Weights of a small sound classifier: 5.84M parameters.
Rows from block 5 of a small sound classifier, named by matrix and row number. Rows with one number within an expert belong to one neuron, the router's apart. Each number is 128 + 24 x the weight over its row's rms, rounded and kept within 0 to 255. All counts start at 0. Numbers have three digits each. After the name is the row's rms in percent of the matrix's.
Before each expert's rows are labels from the 100 clips, of 14976, where the router gives the expert most weight on average: "strongest on" is what is common among them; "band" is the frequency band that holds the peak. Only what is clearly more common there than usual is listed. The data: short read English sentences (LibriTTS-R).
# router: slot weights (model.blocks.5.mlp.router.weight, 16x256), inputs 64-127
# up: expert up (model.blocks.5.mlp.up, 8x128x256), inputs 64-127
# down: expert down (model.blocks.5.mlp.down, 8x256x128, transposed), outputs 64-127

# expert 2
strongest on: voice: female
band: 4000 to 8000 Hz
router.4 107:135120163082118120173109169116082146128138144125119149138148165074134086145155160131150177150125143129145112125135093087104120091115082120123121144105166101135137111138118175106113139101088121
router.5 107:097145170129100091152111149140084147152109116150096145125119164101108104130143146136132143126148125132153131129137104119111126105124084139134120188130192116159106098120145166129164131114102111
up.0 081:118128126158095089107130141159110145133138147109132118170143167123129072138126162132134144149165141148164162101099128108111152124066084121109126190098111099120140082130155171134155140155106160
down.0 080:105097171108121123114116149150152159151116085142088151165104135153124098140107106120163164139116134143094145135102076105122137101106120148134110164149172138134105132115132159140140137094160139
up.1 102:141114097155130101087117138175104162102138126130141134125126136192129152146121158110101124098110107142132161154119166106116122142126148130139104157116085116106150147099185113098145113128139154
down.1 105:129134106099136158178132095122160106168139132077127152098100138129149142123116137113118126164140166126180129104140132141128123143122146127140121147090122148103136177154130160137103139147117109
up.2 078:139105108112119102132124161166074115110118125130125132156107144157123069134136163146132162140144115158124145144115127102146093119106091160127111141126152137105119100133148147120132123174121169
down.2 091:090105138148136104129134173146120147072134114169102120169165153132136114122135136129120149139109146142090129117133138137115134094118123149131134158195135137144116093101122156126149117113151117
up.3 089:130126172130109136128105111102131155136134160120107156152165115108134131129137129170157105160105162083133114115155094129117091114115135073143161124107126107125157105176118132142116155091110120
down.3 087:112138163176108088126145176111137095092109104157143153127152125084119076139126126100112126115115093119105144137125180119121134084124107152117156149135127118134114094119127113133143134115131163
up.4 086:101137108112136104135126146158146124107149103126139116127118171152152103162128137118113147136141139176104136097125093098140155121089135182123087144125146125136114137085180171117155123155130127
down.4 095:125114134117127083149166137139117137082123094216128121143150164118161088132138105112118145097163101143115110126109113128097129081119080167101141141171147125138157113120112123105137133111137147
up.5 122:114125108158158093096165107157158179086103086125115120107076096173092166113097141108137093090110141132127117122132167124170150166147141161126130139152139160159113132126161107129176094145136150
down.5 135:137126081138118153109119117119160114186144146063152148104110113124106164132109136116098102145130148115149172138146126131159112161119167118130114130058110121096135148170145131123107156144101113
up.6 076:160122151124101091197117160133116126118145169153157137104157163114161110131181149181143121149143136135144138098169127116124116072118083124103104142114150143117168151120147147118088147131117109
down.6 092:099119145135138144120184146151112156123134113176097128145148122114169113112145180120130148113103112141106110130115139115097146116133087144136131101177165117124104123128144181126132123123151169
up.7 099:121129122118092103075171143126137120135118082107123101135119155155117125113129166123116121132156151150135154162131127109121114119130141106184167121151145103119125070100159126125139145151126138
down.7 110:146130108119155158142103103096144152127139130062129123132124104096169152125131144145130111087132154124167154100090140122112141163094157118129120131059095140134142132138107111104118147119141110
up.8 082:102107128127106134178130177082138098136117110119145124162144123124132094144169161115110182138162131131148136105140119080102087107110101133130136138127155129128140093129135133140102141150108119
down.8 087:128133133118152117130098157170093167101134133172123180125155122138143094119129126142110146092100090109140104166076141108135121126145082118124128110137149122173143130141074133156147134097133116
up.9 080:097150096103107137112124119111129096128136146117127122152111114166124121143110120177115124098167133153115152114172105135127162091111106146131110131141125093148140168139141108155118138171145163
down.9 080:129119123155196138129145123167158195110123087158167151165101126162129126120160129102139140132108139148107099143106145106123126152126147122152124124168117129102136138143131139152110126120171130
up.10 079:092135152107114109140111168151122128115132141133149150145142143156156071151177155141115157135119115179164168124095081116110135137116077143132094170105115100100123096098117156118152153170078143
down.10 084:081118136115088140142144121164113139115148122175161150158118169126153106132126142062176121102131123179102132122101088108140130086126100169141111134114199098139099096120123135131124120115151138
up.11 081:132089133117157165106147147179088135151132102121141097145117153152140102095156141115105112139124113142125133124112105140106149121110143081143120130141124140084163126069152166111123143109076113
down.11 096:114101158119110120127129127121087154079132101197123127159178157134156091132127124130176141175110116160110104113082138130121145107134057131154140139145141143148126116121122130128117136123146154
up.12 123:152136173122120127138113140095102155133139149169127142130133144118120121145143192147164138160114131087090093149150122134123071143129102092147144130138129090124162129168107136116138146109125116
down.12 094:114116107177165146100108130134190149124144125106149143116131083121128094130069115142068105134114127147127165113091142121149125133136151155113130111096131121145123093156118092114140139129132120
up.13 074:115139069090130139109154150169103121122126143124151169148142133149139100165121145100148162156133145171118092164129128125142128113105136129121109174135149164111138145096161113133140116143098144
down.13 103:117125149124137129164124103129089141063119104180122130185156158137133117119172137126148132131092123138077108137079124112108116097125101158134117133187184103149121118109152129113149131117146127
up.14 072:107148155133110117150113139184111109100131114127147110114143127099163114110149164153106134157091105153162133138092144116137104116121107120134070141132152116114143134089120182085152172110112105
down.14 093:114135156113102108153128120138120141101134106179109143170169168104156105120125111143132171132106116147119105120137133136152149081149073135133163145176186127149124105096178160138135130103109168
up.15 096:123159123133087117110143135137157114118116120128124113126156106190110133107137168105153145141102142134130143106138145148137114139131126099150157155179114134102175096132135135151146134164103148
down.15 105:146140108146133136124144136105126117156131105053138106139079128065153154140152129123111117123119112120142171121137094115107106131111151097169131147061100136103137142127114113073122137097126100
up.16 136:093107103157144115120173112156145167073116109130098129122091115147117146142113116109118137108102113152127142123121157131145159147140135178124093144117123137142105148127180124134170076178164168
down.16 124:129097117121111156130135112101155095175138183087155138110088112149119146153098142123125126161124140127136133129127123138144117166108179123120153121092107120107151180146135156113114168124101114
up.17 071:103129109157091117093178144125146120139152088086109068184137112151107148104119121154148130079197156136152108144087132118149149151147132154117125132143147074157147078085109142131128109136146144
down.17 078:168104115148130151123108110164093170111118169141156142110139083149133144167158133106175113104111172138142111153112148123123131154156147123140091085134093161126129150163110097161138159170134121
up.18 108:102165133156114085074126144148152124138119107114107109119113122188101124120126144156128097094147091138164182126139141103125104111146122119141176151148130112106140084095170119158158145125131128
down.18 112:162128073096146154127144133100137092147151138060166099111124105133138155112119117135076135147163146142122143113119113146091097168112144133129115119049101154110123162110148138117114125123103102
up.19 090:097095104112107132120112131155110139100134149143150143132127168144173080141148146112172177119108144157120104111119130113098173112126110143113111135131151138106148156131134154132116127145135129
down.19 075:095125167140128113150111158100104131139134097124110130158121145116125127108091130137091122146132104150133171126119087114151137177102144160161145163132133130141140130127091151139142118119098145
up.20 116:068131120141128110116156105153132104126099127108129133138106143132088151119132104148159156137126143194128153107121137113153179156106133152109107130156166120155132121139159119159150123168153151
down.20 107:180133097141155147122119110099153133157148125136152158094107092124157138132121135136085127109149126086130136125139153129135126136128137131129153143076069138080146142139095098122107149089091093
up.21 080:111132131103138131087143140185076164134127123130128138129159154116149096136130187146159136151129135149116124132070110107110118121099101115112080158112148113096133144099154171126117139110108113
down.21 100:131153158124130123136150143159091145083131105211093133137114168108137103137160108118145127130110100124104133152099105150152146094117117142148135116182161158130139102074123154146154144137130136
up.22 069:143140087123149090089113139147129138111132159141156137130154143147181124126139129099136152125071144159121144134128092100094155135121102147118124172132144147093116131095145169099124142136102118
down.22 106:108138152122129129129142134145086136088112109233103119145171153140145126134162112139160157116105115136102119121110126103106127107119060125146146121173144125153132095111101142095124137122145142
up.23 076:127144099114163096093168124133106134117134094150119126125116157176133129141159152127134161120101112137112147116123120131118127129109142126107086124146150117123142164076157171109103098157124158
down.23 092:130104153149157116180146141178095138105147129212145144155160156126136068122162108155147137110111128175101119122102148118144154121132051151126128141175162137136135082139163120140133139132138149
up.24 109:134136114121143120133091103122120147119214132160148130097125128141166107156131137179146130101110134101166129081169149136120110104131118106128085135132136120103128190155107152088105118111157162
down.24 095:107107130114129112150133140134144143175112145127117174120072108096104144142136106103119115151123118145134140149100140129179137151092145144142141123154117106099117116132105152124155127127109093
up.25 081:146125113126120129103127173129106131130122136144137163147109168145189106120139132138142136124141106163134151135082122099098127121127119097110091155151098109127151128093141172145108179156079136
down.25 090:115135157109121102152149140118105160090124135186111107163171152133144099123136127155136178121138124122126139138095131127126126059095090124129135143163150134123119090121149120103116159090128153
up.26 075:127123125100118124187113149157117111094139138155153104151144151145131099146138146138115155164135120136156114145161112122136117141141101161104112134113142080094142111163145175131150155086089134
down.26 092:149094170164134141123122157158104115111150119202094113175170126135122130144138125113140162122141106108077118122102117110108115074110077108103135145168167139148130105096149110128156136107145155
up.27 069:126117077119085109113114127126110120156152154154144140137164156178145063112156121130130158126107109144106137120114123094099095111089125097117113206150148131141152111088144174109142136099154145
down.27 098:108123167122129129145157124148095145122135120190115111146145153150132112112152148152117174129117112130056122121102121121121118089123080134142132134185139158145098105106124126118120106120115130
up.28 082:086125141107129111155117165127111106115151117122138146143130144138151100135127104144165163145111121171125130094119086088088149111096114180102078160100139134107117159102138159128136134119110149
down.28 078:118094161129162113139162155107144157142127129129104159130128161113128086128164125144150167128121131146124168129095128155121122171086144120115136153139105137122122117105132132103081114102165119
up.29 084:142109132098131141152109145114131126130133134113154144131117143083130079160116126084117159125132167138124105123141131158107114114117123129111124154140134123098198139133139191112120137131104138
down.29 071:109122135081113102162102149159109145061161146101136100145152124125132135154124123157128146147159134160161104124089130093060129110082104131126085143116125137144135132100125094098053135154156165
up.30 119:091115125126129116130161164153126099117112127083130128149136141128113138129139116144100116146154105173162154104091104096147150133156127147151155133116130152141105085104163125152139161126109090
down.30 109:147152119107135127109098112127128152109127110164172126109157095139130134121132135159097108119143138087156094128102122111130133139119107138122114096102070157128110161137112115159135126098101139

# expert 1
strongest on: voice: male
band: 4000 to 8000 Hz
router.2 102:124080165147116147173106148150111169100127179130134137136151167098130123144146154127159169161105156134127106120111099101106121132109121123138136129129172061137131143165087152095092133111126125
router.3 104:140085162135110136164116152153102160113142176147118135135144171097142108146149147128169166171104156129118103122117084111098127118110118111142137128115180061132141132157085157105102140108118120
up.0 079:138091132078119096131114148144093127138155131139125120131100163130122089120153150143140193154101122143099167138119077128118099130107099127147121153148124118109143106096145161122150173140080101
down.0 085:138139149128117086154113168167095163114157089182111124160149177164149119135165131133152170126115125126080125125103082119102128090133090145146127172175114125184128097102120129111126143103088126
up.1 071:099145147111080146137115155128140156093099122143130113151127131178117142107119159136098108079126144159132134130069135129126123114099095098143127157113157095112115101142120125113144160160086128
down.1 094:104116145145138141148107104166129156093121123216095128133164134135145115110141106140151136110118120127089091124106132141115153102120082140106122117179140142152142113114128128131106113119107162
up.2 089:109112089118148135146105124134134134096176164135106151130158136118142117158115107171146131120118125177128130091103169155107163131138103143114061146067103156121115135145127127081139109190155176
down.2 092:112135148136148109162131110096151124157147120107118124124049144111062110124134116125136158142187146139139152161157090161170110144116161153132122139125164112136126146124131145148171114125117147
up.3 131:092123128125134099164091125135134135075140170168131162125136143094137145152136110137144130142091130161126117086138162149120152123126122172078100136068154171171100162170117116126127092160141130
down.3 120:119147138145133151120167113099137100191143125046112135102101100154090116116112128121099137135157140106159158150119100126176109175117176120131120125085110116088146137112179155130136140133141104
up.4 134:121154142117153127100150147131134128149123098121106127138106134160120135115145184128135139131149133118115118170109105114142076128119128092150136111171124116123145092071138135146156164099097134
down.4 114:098129071166143147149146117121134118109119120110123129147111086071150116116074108118100123120126146180144125130141154114113134147139142135100122148080116159151114119133112085113147108155152139
up.5 094:109140139105079108174093112141124119116133147148152124130139128135135112142112144100119114131067158142109124085151128100130155119107119138101097137071154122137122158163105149112112091174135102
down.5 088:128129137127135100122148123101160145122108141129119141122121141135135126136127116151125156127149081154103120121135117174173106111103121147114128140137155155129109061081134133147129125109134141
up.6 112:097108093110155120130103137135137149057131142163107148131124135112124126157093087134129121126071126182137139119135174154102177144123114156123093135069126163141094159152117125124129096160161157
down.6 101:123138141131148125132170126094132095192090109054108143128099119156078124130118143114110110139189132137145129134106080181180135152108185138103115151125150097109107096123128134118130132151121091
up.7 092:085136125101110094135111167138111116107143160162134166133121176115107124154146146139114141143115085158176157111117119125103125101108098141129110198106150170127140126106136149135148147121104140
down.7 080:144138176146138116160094135109105170118116154170134128126147121135130125135108104150152150073120129139100094115104117121118135072140085103129121155159139110116129104101158108129131141104094134
up.8 101:182132169108154124131092110108101147135151155155116131135129136114127121159139152174145178145133137097134119105143095144133068105125112073126159139123125118134155165128092137085133158070124154
down.8 095:103139136149125154108174153150161090127126082115118131137118130101139128105088106103131111127099120145135138146110148074130176135136148138125144129150147089128140096114140128130120111182153145
up.9 071:100126119100108102094141134143096122090152118163116133082099140126157089115153175152143152135107130121102175114137115154129122093122119124140108156159141139106143133117143152121163123146106166
down.9 104:102115134136125079111093145126131183100141129197134094160162158130133095152168127154139130108119084131078131119093105156150139112137074138141127141155172134142105109113134099123143124095155167
up.10 066:114166149138113159136104169092114145124145131165142116121134155139126158124098182137160102115149147168114145118136122093091097088135096073166152149116154129133144135131107119081157155135104134
down.10 093:099108139165141098101111153139110166073125145178084122167154145156154117120141108105133147111116093147111126121121122128117132057107069175141131122171136151143110084083154108144127129125129130
up.11 082:111119141150152068154115149151078155120135152142148157165120171148163074164147110142106151121116115159153146101122122093122128085099114170087068147104121135150117124111136148125160128124085149
down.11 086:133110162149111114114101133132116144099143126217124129151143124142165111153145091119137161117088117151102097121099112131101107121131074128134143123155139131168113113130139107087122148106123124
up.12 096:116099136155145136077108101141126146087167151173109170120114171134166128171157147119130139145103120125123149117128144148140112151087091103124108123159163151104149132141152136092132155133118117
down.12 105:121120156129103101103103131126097132114136125164138130110155140120158118141182118149133151095113107130090146143108138153121120112110078139128146163149163126160122079071111148130169147098132114
up.13 115:136105121128142129104152136132147110149144104092101117115098140160124135117127149084116139132136112142112122192089128117135110132115142091163151128175124114088157106075136114110163159143120121
down.13 098:119105107144160133121112072134154129122148151165115128168135116102148117116100109133133157111098170164110135090147150130120167105124133157128092136118107179156111138165128127123084100122141107
up.14 148:136145150106129123107155116144124118160144104125119123128111137159111132139158160136111156158171118115111106160098106112156079131141118073149164118172148113125158099099109129126147173091108106
down.14 128:125104080173143140116133111113154113115116092116120152125093114091151154125096113106092115117117155157164121115135157119117161180111169137106141123111098152121114153150141116123098109178143128
up.15 117:110128109128129113160111139167119120069127145160112143129147130115127128159124112131144103114103127162148129113138164147097169143127126184091088134052121172161080137158131131134139102152154131
down.15 113:114128137092149137138156125092162097187118140055120162109059141132101157123119139125109105147170140106164152138131081157157120138120170118138140147127129092101130148110138155112117166130120129
up.16 115:122123120125155112166106104117108135089134156160123151129156130094125143146120092151152094125100141162135121095142162160109160136116121188113109136059152169172080143164133108117123108161145138
down.16 112:126125113112120133143173144097164076144140129062103136114067117143106103111123151106117133145170116126129133171136082175157103171132171101128128130130098125101129092117150194136126129110116120
up.17 069:151184108133141127147119166113112127147125103114149151160140104161156096129131140144076139136111136141093153151146162101131141141146121149098115187111115077115121123097130154132129125110152116
down.17 090:111112168165161111129112126152134188093126109168085145124151119135126110113154120103123176115112087120116101157105148107127099114119081142143117155148142106169105077101137102105133134133147138
up.18 059:132125123110107138113129126124092186089178142182143167124106167118170103137132134136081131073135103115108136104158113098148074102155130117162105133151134119121111130155134119077128128132118108
down.18 096:098125149157115098123110155163123156104112122175128120158161145115152114124154106138159115119113086154100128160089123124111143081136089121128151141172164165153129104114116105119147109132105153
up.19 064:159118149122127086105113143100125178065184120160128126138129133123170133164129169108132147134109114144101105093115145162126089119131098143108116143128147126124138122169116126084109132124169153
down.19 095:120122130160151114123133084152110164084111130192110129139151143115128106122165094148135179128140105152122119149103138120142138094131081152125135152157158147188115104080169088131150105106105139
up.20 088:097122148115129104135103158150098160116138131156140160128133136112139082162128151131154178136110133164136143121152139134116126092097080171089096165138166130102129124131135151096143153161101128
down.20 073:130144117180117108122101125142101141127127099182111118144178100101124131133131121089177182123134121139091085124130129120113132094110065143129155118151149106148128102117110086076143136104108124
up.21 069:121152160137126082167110162135131119087142115143116185165110145107131124184125108146111119142142103178133136109142115091113130139136143168106108134098128108129143125161113125073162135152140134
down.21 082:113135124139102137138133143157148126084122119179126106120142145117130118149144101132100157136099128164100107131086153150128142102128088156130130102138145111134122091102123105110142145103105135
up.22 081:104103149105133087111123161133101138147121129112140161130146153143151085140130148127121137110124089151116122122114130104109127087099095124143093172127128120094120103107131161127170132101127136
down.22 066:111165162142133123104153146175141183104129143106130113115151173118146135147132143124151102117115133154140135167059138153140144147143087148116141148118142115133160124069130128109098119132136124
up.23 102:117120116097151126102134119160113137059115160155154174164134140099156132122132106146124118157109095168146157087100144130106142144123129120161128158108106186132118130146173124147123131149108127
down.23 092:121133137182151094123149149134154130117145060162114094093098131100104093175161156102126107139145111126117129108120148111171112083124105144147154109128127142140164106096123099132134129137139108
up.24 151:129140125122133126103144115149138121157130099114101116112099149163109134132144162124118150159163104113124122165097096133151088149123122089147165115178117119124168083094127125121169181100097117
down.24 131:111127088137136156124142125112151088126129127124153118114140115117139149118093093102086101124139152160160124099118160115114164145120170137118123132124119140117120143155133097121091121145157125
up.25 134:129119135142149099166115121133130135092096145147111136132132126088113151134105105157146097135111134139127115104147146150119167137132149194093116145059116165190075138174113102126115097145150126
down.25 129:145116124088114164105137132104121087178138132052128127114072114152117124130136162113114131147156149108116132196132095156176104159135140099132153128126119093076140122102147158131115163129116112
up.26 101:162120106150129150152107085107136147116122123133130115092138123097111151123127106101165129138134110122100065131143109146186137189140165146103171107121135130180106141160092097156124131099137119
down.26 117:126123087101128140135140141116151082172136151059121143100084132136109161139107127124118124160134158113179138145172128123141119162122190129118114115108101119103137164122132148130117128143136112
up.27 090:089152112117136068124113158122110141104127142130145146153141153093147108130123109125106142125105106174128166131131112110131130098113124172112102159114131130123115103118135137137141146164118153
down.27 075:127102113119140132126139170127138150104130138128113162159144159151119174154114099147166097138101128127113119161124181137117103094101077128125135131173126137159108073112139127150170135151111147
up.28 110:091149120126143104118122142104131137110121124142129135136127109095135145156131120113111107108085116193124157143160163119125168135126129176098108157105151185172087135139152114120141118159141155
down.28 098:129129125129144137130136114122112129150136116070164125125097146136120126165132154122124163160155151118153111110088068164164114192078168136090125140126127113133114122111136147103114117108065069
up.29 096:160090162157135178139137083120155118170092135121098104092142137149109146092131101128159124139149153098097113149159135136167111165143165113135171105158143145165120116139104098138121148086107102
down.29 113:143131110117136170111155130113133117179108129051156150116095124119128158145108159108111096138133149112162118137126140094120100143116160107107129138105088117075142157151127156135104133136133110
up.30 094:134129117155153126136140101115164155114059144137105129104133130133112160124130101118152097130135141115097112134142138148165180163164166176117134123133143173195076139162112101188140104096123132
down.30 117:125111095106121147150133143097137097186141165060146156118074110118122139128119153118108124153150151097170162141147117120127125165123183099126144144094101122085143137141118168125090124107110122

# expert 7
strongest on: voice: male
band: 4000 to 8000 Hz
router.14 097:179063134130148163130127138155108142116147153124161134126135152093149125160156152111155162177124162125119101135086106097125112136103127088146156101140132112085167143137131137073068147105089111
router.15 102:156065124161128156146106146150139172087128152121150116135155157131151140139156148113157150154094152123124097118090106090093123143114140114147138101114120069103144144155072126111089126112132142
up.0 121:109137118137127128151129134113145138095094116131128115146124112085103141115116050149146097100131129138133153111124150146127184143128148183101136135093121157202047121160119110134117092148149116
down.0 124:135133137106116169132141130098119101170154148067122151107069102136106132140120160124123138149135151109165136158151097112109097185116182114123122094105107100092159164155143153116103140113117111
up.1 096:106157147145114079132127170110113132140137151140119130138121161118149099125112136154125154118141108173136168128153113124118099094104112151129122166125145134136131098074126155150154133136141147
down.1 079:119157141140130127125072176150122165123082130120134140116105120138116179098126096143067079131115109164098142110099136123098141120108129148146117183110147166120091066099104140107165103146140115
up.2 105:141122140110129142125153154128126120160127099092115115137097165149134119112143162109121159183149151143113120149114104125143101112109126102133118134171141109106156112098134157118113134069123089
down.2 108:121106145133120137118147084084158061152105139097144114107110121091146130120093096127121119118120139137139123115176186118148140146144160123128124127121130166127135144149101101143126128168179118
up.3 086:115153078110123126110106150140101146142111124125167112182165146195156104103149126140126133103136133163117138109087112124105168098105118134132078115100121119145132129097139125149144112147107128
down.3 097:109110168153125083125130107131109167095124133192160105127128154118143115132176122180124151108112098136098147149105093137121109105119083140144129119145147112145121111099126108106144119113135131
up.4 092:118153169078087090176120123119090129160101135146149149164133160086127105137140100153127118121146107160132141116152099132109168098107087195109104181149166129166085111123110171113161107146125124
down.4 091:114138162158128120115117127163102135090126113213122110130162149117152161105131143143135133138122130153105136119117136129129127070123077125135116137147185132166131095092136119131137124109126115
up.5 076:126138160099108138132164169083137117162101126100101100188122127108129123115127103125091116107166134125150147119116101114112125128113135130124153136158165100118141087098130153135141163080126102
down.5 094:091133138152148087148120130139121150117117131204094081151149151140160078097125103183110123090128082165138135126102128149135142078092106112106146131116150162149132102118107126116135108121158158
up.6 085:070144114178123139093155124121116174131089097119098086133113124128144114102097129120148120116145155148138168114150161129146122131152129154171113147147140150160108120119171110160146089136135177
down.6 096:133129134154157114140138096130093131106146113173088149156165123117147098148137097128130145089120131138115099128115107146124166081157087126136136086145116160149123127094130107132136113110080139
up.7 127:111145133139129117159132133106133122104108127153131119148141112083099157114128058147110101104120133139142124125122146140133175144139155166124119141098129162209040119147120115137136090154155112
down.7 131:156106124106125157136149141125132109194172145084122146104092115136106136140121170117130123151128149093153137151139110122143101165141178102131145111142093112083160131127124182112103169123109140
up.8 087:094135157132103100142124131088125126111122151151148114145135146081112168143129056127137114118114093171114149110119143152124176136128115159101099146103152182209063129130118122140154114181130153
down.8 098:148116144140157159142120137116131147149136127075108137108105079124068143133119163146106124141137159119179153138138091125129104181122198116101125134075082106098131116149141157128111127128125092
up.9 090:142112128094137138119134140152089138158111130077129114159130160151158103076133135132138127170160132135135139129096126120099153102125123105130141131130133106107157131093129138155132158077104115
down.9 094:120127132118138129129098144158096143106144111207135116156178135131154096128138097149137156121107113174108115128103144135126129094105081145122114141139134133182122112096135104124138127132099140
up.10 099:154128157090116106130117152128084122113142150138174140159136165127152092155160153143135184150137126145114149102130091137104109122083103126118097164100149122138136123107135171105133131122093112
down.10 078:141121130104129100101095120137047160081156143202117133153153130123157112161166126161129153143055125150101106087096109176109119099118062121113128133144135131152116142118173140105142142108104118
up.11 091:091142142095107097163104152117127124106137140138149170153121158096111106140142122176138160146137121179124142146142114130102148103085096180129087183134144133144071078099111166123175140146141131
down.11 078:122134133117130137124110147132117169094135124207128113162152123135162149122120097121136121114147118151089131121124141152095116077133068140100139110163124132146119108133131134149163104129130124
up.12 071:120168126107126088120149182122131105119118089104159110166124151135129102098142122164102148109151112135130133102105117142135127111115110164116101160100131118123109093095127174158170150138119164
down.12 102:106126144165125136112088105157119166126131106196123151143175149119135099116149120153177148134118096152075119115096138129139156082091070150116122113160165156177123095106115088120125130086133135
up.13 082:128120171105074147166086123134130143109139168159130175105131148149139150171095114129134119169120134170106086062184133130117122118114086128101117157144172103122124120174095125121094120137134126
down.13 106:072116126153126121115147163117154119075104131173160124164139150113168117101128116140117163113130107156131107122084107182143162087103101156119130135149157136154103127078156138135171150143149181
up.14 106:084153112150101129156140130092152144112093139110123110166173102145137143103095100125148135094136165121132130076140121131133171121148126170132128122097125103151139148144125120170115110138130166
down.14 114:169134165135143137125106107140101152138131139107095127094124120130100130117148145153166142124136098113105092143114120126117087130152144136137099129127122108145137139123138157126119117093093105
up.15 100:089140125148131110158126116106122135115111144160139148128117137069107145116117066147148105113119113153120138121136144141136177143134123180123134131112163176229040112143125123152142107159144115
down.15 105:146135141108110146115142132115131127165131145056130127103119082169089141140120144113121117149146178132160118149140100117126118170134194080133132135069093109084151146152152130101116134143120092
up.16 127:109137126146125121159134117110132127100115120143125125150129108081094149113117061137147083106137112143152129120125156145123177127131143186115125134081145162212031120140114120144130081152144114
down.16 126:143108130116129172128148124104125099156143146067141132123076127140117144138147166112129134159143151110155127146153094131149083161150174087125145095114092098102166139133144158107101158116105114
up.17 110:062140129121120095110140157109125121112129141117130151166111147111148104135132117129118154110141108174120168122123128141124139114101107158122115167161146134139101085096142147146164142167124177
down.17 088:076156119130097108118108138134116158114123125164137124142140151162147158116105151192146118099111088165124115111148154148105128108099125101122139169119151127138118108120103163159158136135174154
up.18 119:097122130151128136171130119106129138090096142168124130137110149070096151128132080142134096118108118157116128113116148164133162135140164188102121147080145169209042135154121112138113107141156130
down.18 110:130146133107139135129170149102129104179126130106099142114092100153098094148116158122129135159165157106152118142153105139132099162165154081148154127108102108098158119121157130116103141126119113
up.19 090:075144143123103086119135195091125136129115120120119156170122153134123093129148082118150142125140106169124149143153118135109141094115100177120124147150140120139130103108136158158154136167131173
down.19 086:098153106111152129141116171154113184097154105111128139174125118126161156119092138141125095089130120156117143115141133148100147116093121151144140154164145127155129121107113144102173128140135132
up.20 085:103178109096105128144126158112125085160132132139165120156104166133113121156130117122108138116145120169113139137090107148113134125077113159101118153111135147152113125072131153148139157180095134
down.20 094:096108112137169110090087108150097144080127116194122087137177157124166086117142093133172162135142101165076104140079153127148137080115088139134110130150134164136129096115137140127149123142113167
up.21 113:080132133151126105141146133087143123112112135138131122132118105098121149116120069159140105098140120177126143107137150156146165143127158163136142128114129151190048111146129096151150119144150132
down.21 119:158128111109149142138140145146112124158134118082097136122128109143096113150134162114130150164131157092116116142129082111154073178118121095115128118123109106100153158144156162123105142106118101
up.22 083:115122116107149156135090156168111157080104113093124158142184135195134143116141160096159144139098143135095109105093119146133138122123093118106141118172131086103135154095148119133135136107099135
down.22 102:129118131127128101134089115152145148081117123215140152142171144120136109125145103125153164130121125123101133096126087162145174080135083168091114138163145130132122133103111127125136113127114119
up.23 087:087158151105115105129162152138139110168095113095119127183145115202094128096129133110122168132141129133153132119108084111131126119138124147141123141141117100091125096092152138142161159114110099
down.23 094:126114135158123122121085098152148169099120107197111140153131180122120099110170121140144160147127113153096106118105108168137135105104071141096132149137165139153117088121113119152147127147132152
up.24 096:129109136097148131128139128120121135135153130139168152140126179116118095150164171119119153175133130128119145122118104148125113116067103131119107134119154120121135124096128146118123155113078096
down.24 095:109132141108128103145073111174082172082157126180123105154173152143143115134186134100145163133106125126102091125122105145132103066108055123132138127145157107144118122091123155107131133115110127
up.25 092:133111145109110098146122137149104124149127123146160156151124173132140086153171161146115153151139109150142133143115094122102106108076099124104102146128156122122147108096114177111157153093111114
down.25 084:109122167105137062112099124171068181127104111182132124127154119152121113134138150127160172116134135122092111116091108137083095099102062174130131131149174112135121091108144146090127136100092115
up.26 113:124136122095131114108145147124120127145116109116137120126115149159117124127153177124149147155170108105129139161089093135133096124113114099137135126167121115107153093072153146135164182100112131
down.26 103:096129113161112158131172075096139096158130140078121112102098130130160148138089109138091093102142134156165136146147169128133138145129164157094110146073112136132114127169135090110138123135146108
up.27 102:132105145099117132126110126134108155135153129153154151143096168135157103132160177117143159187118149112118133129099083143139104093093113119105119142133164124110156119100135174099139144117110109
down.27 094:134123163090114085115085110157071177092115152198119122154145172152144115133166142099149167125101116124112114106083101125127138076124076164133123141140120103138118092087121174140111132095075137
up.28 103:127135137081120140132116134142113130152152133142144149135113166103130098146174156120148142147144117129089116138123096160137111112068110107108097122153167121114159143100117149108115186113096123
down.28 102:127129177116117100138105132171085148093145155190133127158163136156156100148156101147146142118087109150077087116079115164138124079133057129127149128165154118149118105116120169134138159090091118
up.29 096:130112121097150110135123133124105150146143138125147139152110174102132091139181164113127166152141123149123150136125078128111108093083119137106095149132147106128153121078116153119147175114112120
down.29 087:142153164134116077136113143136057198067130118210089111137133146159149124132144141116143128138120105124122137124105099137096096111126061164119114147122161117164096108102153150112189158113110124
up.30 085:124158154106104093164119149088095115150109134121143127153119126092105113143146112159114152141168088151117145138139122138111147099095135170097095161151140116149075086104136146133124146123099127
down.30 085:123127135127095101118118123153068157080130118165134115166160142129139125142126116161135147093169088144068145141121142153130153053127052189123136130136145154148126092107123148106146125131099140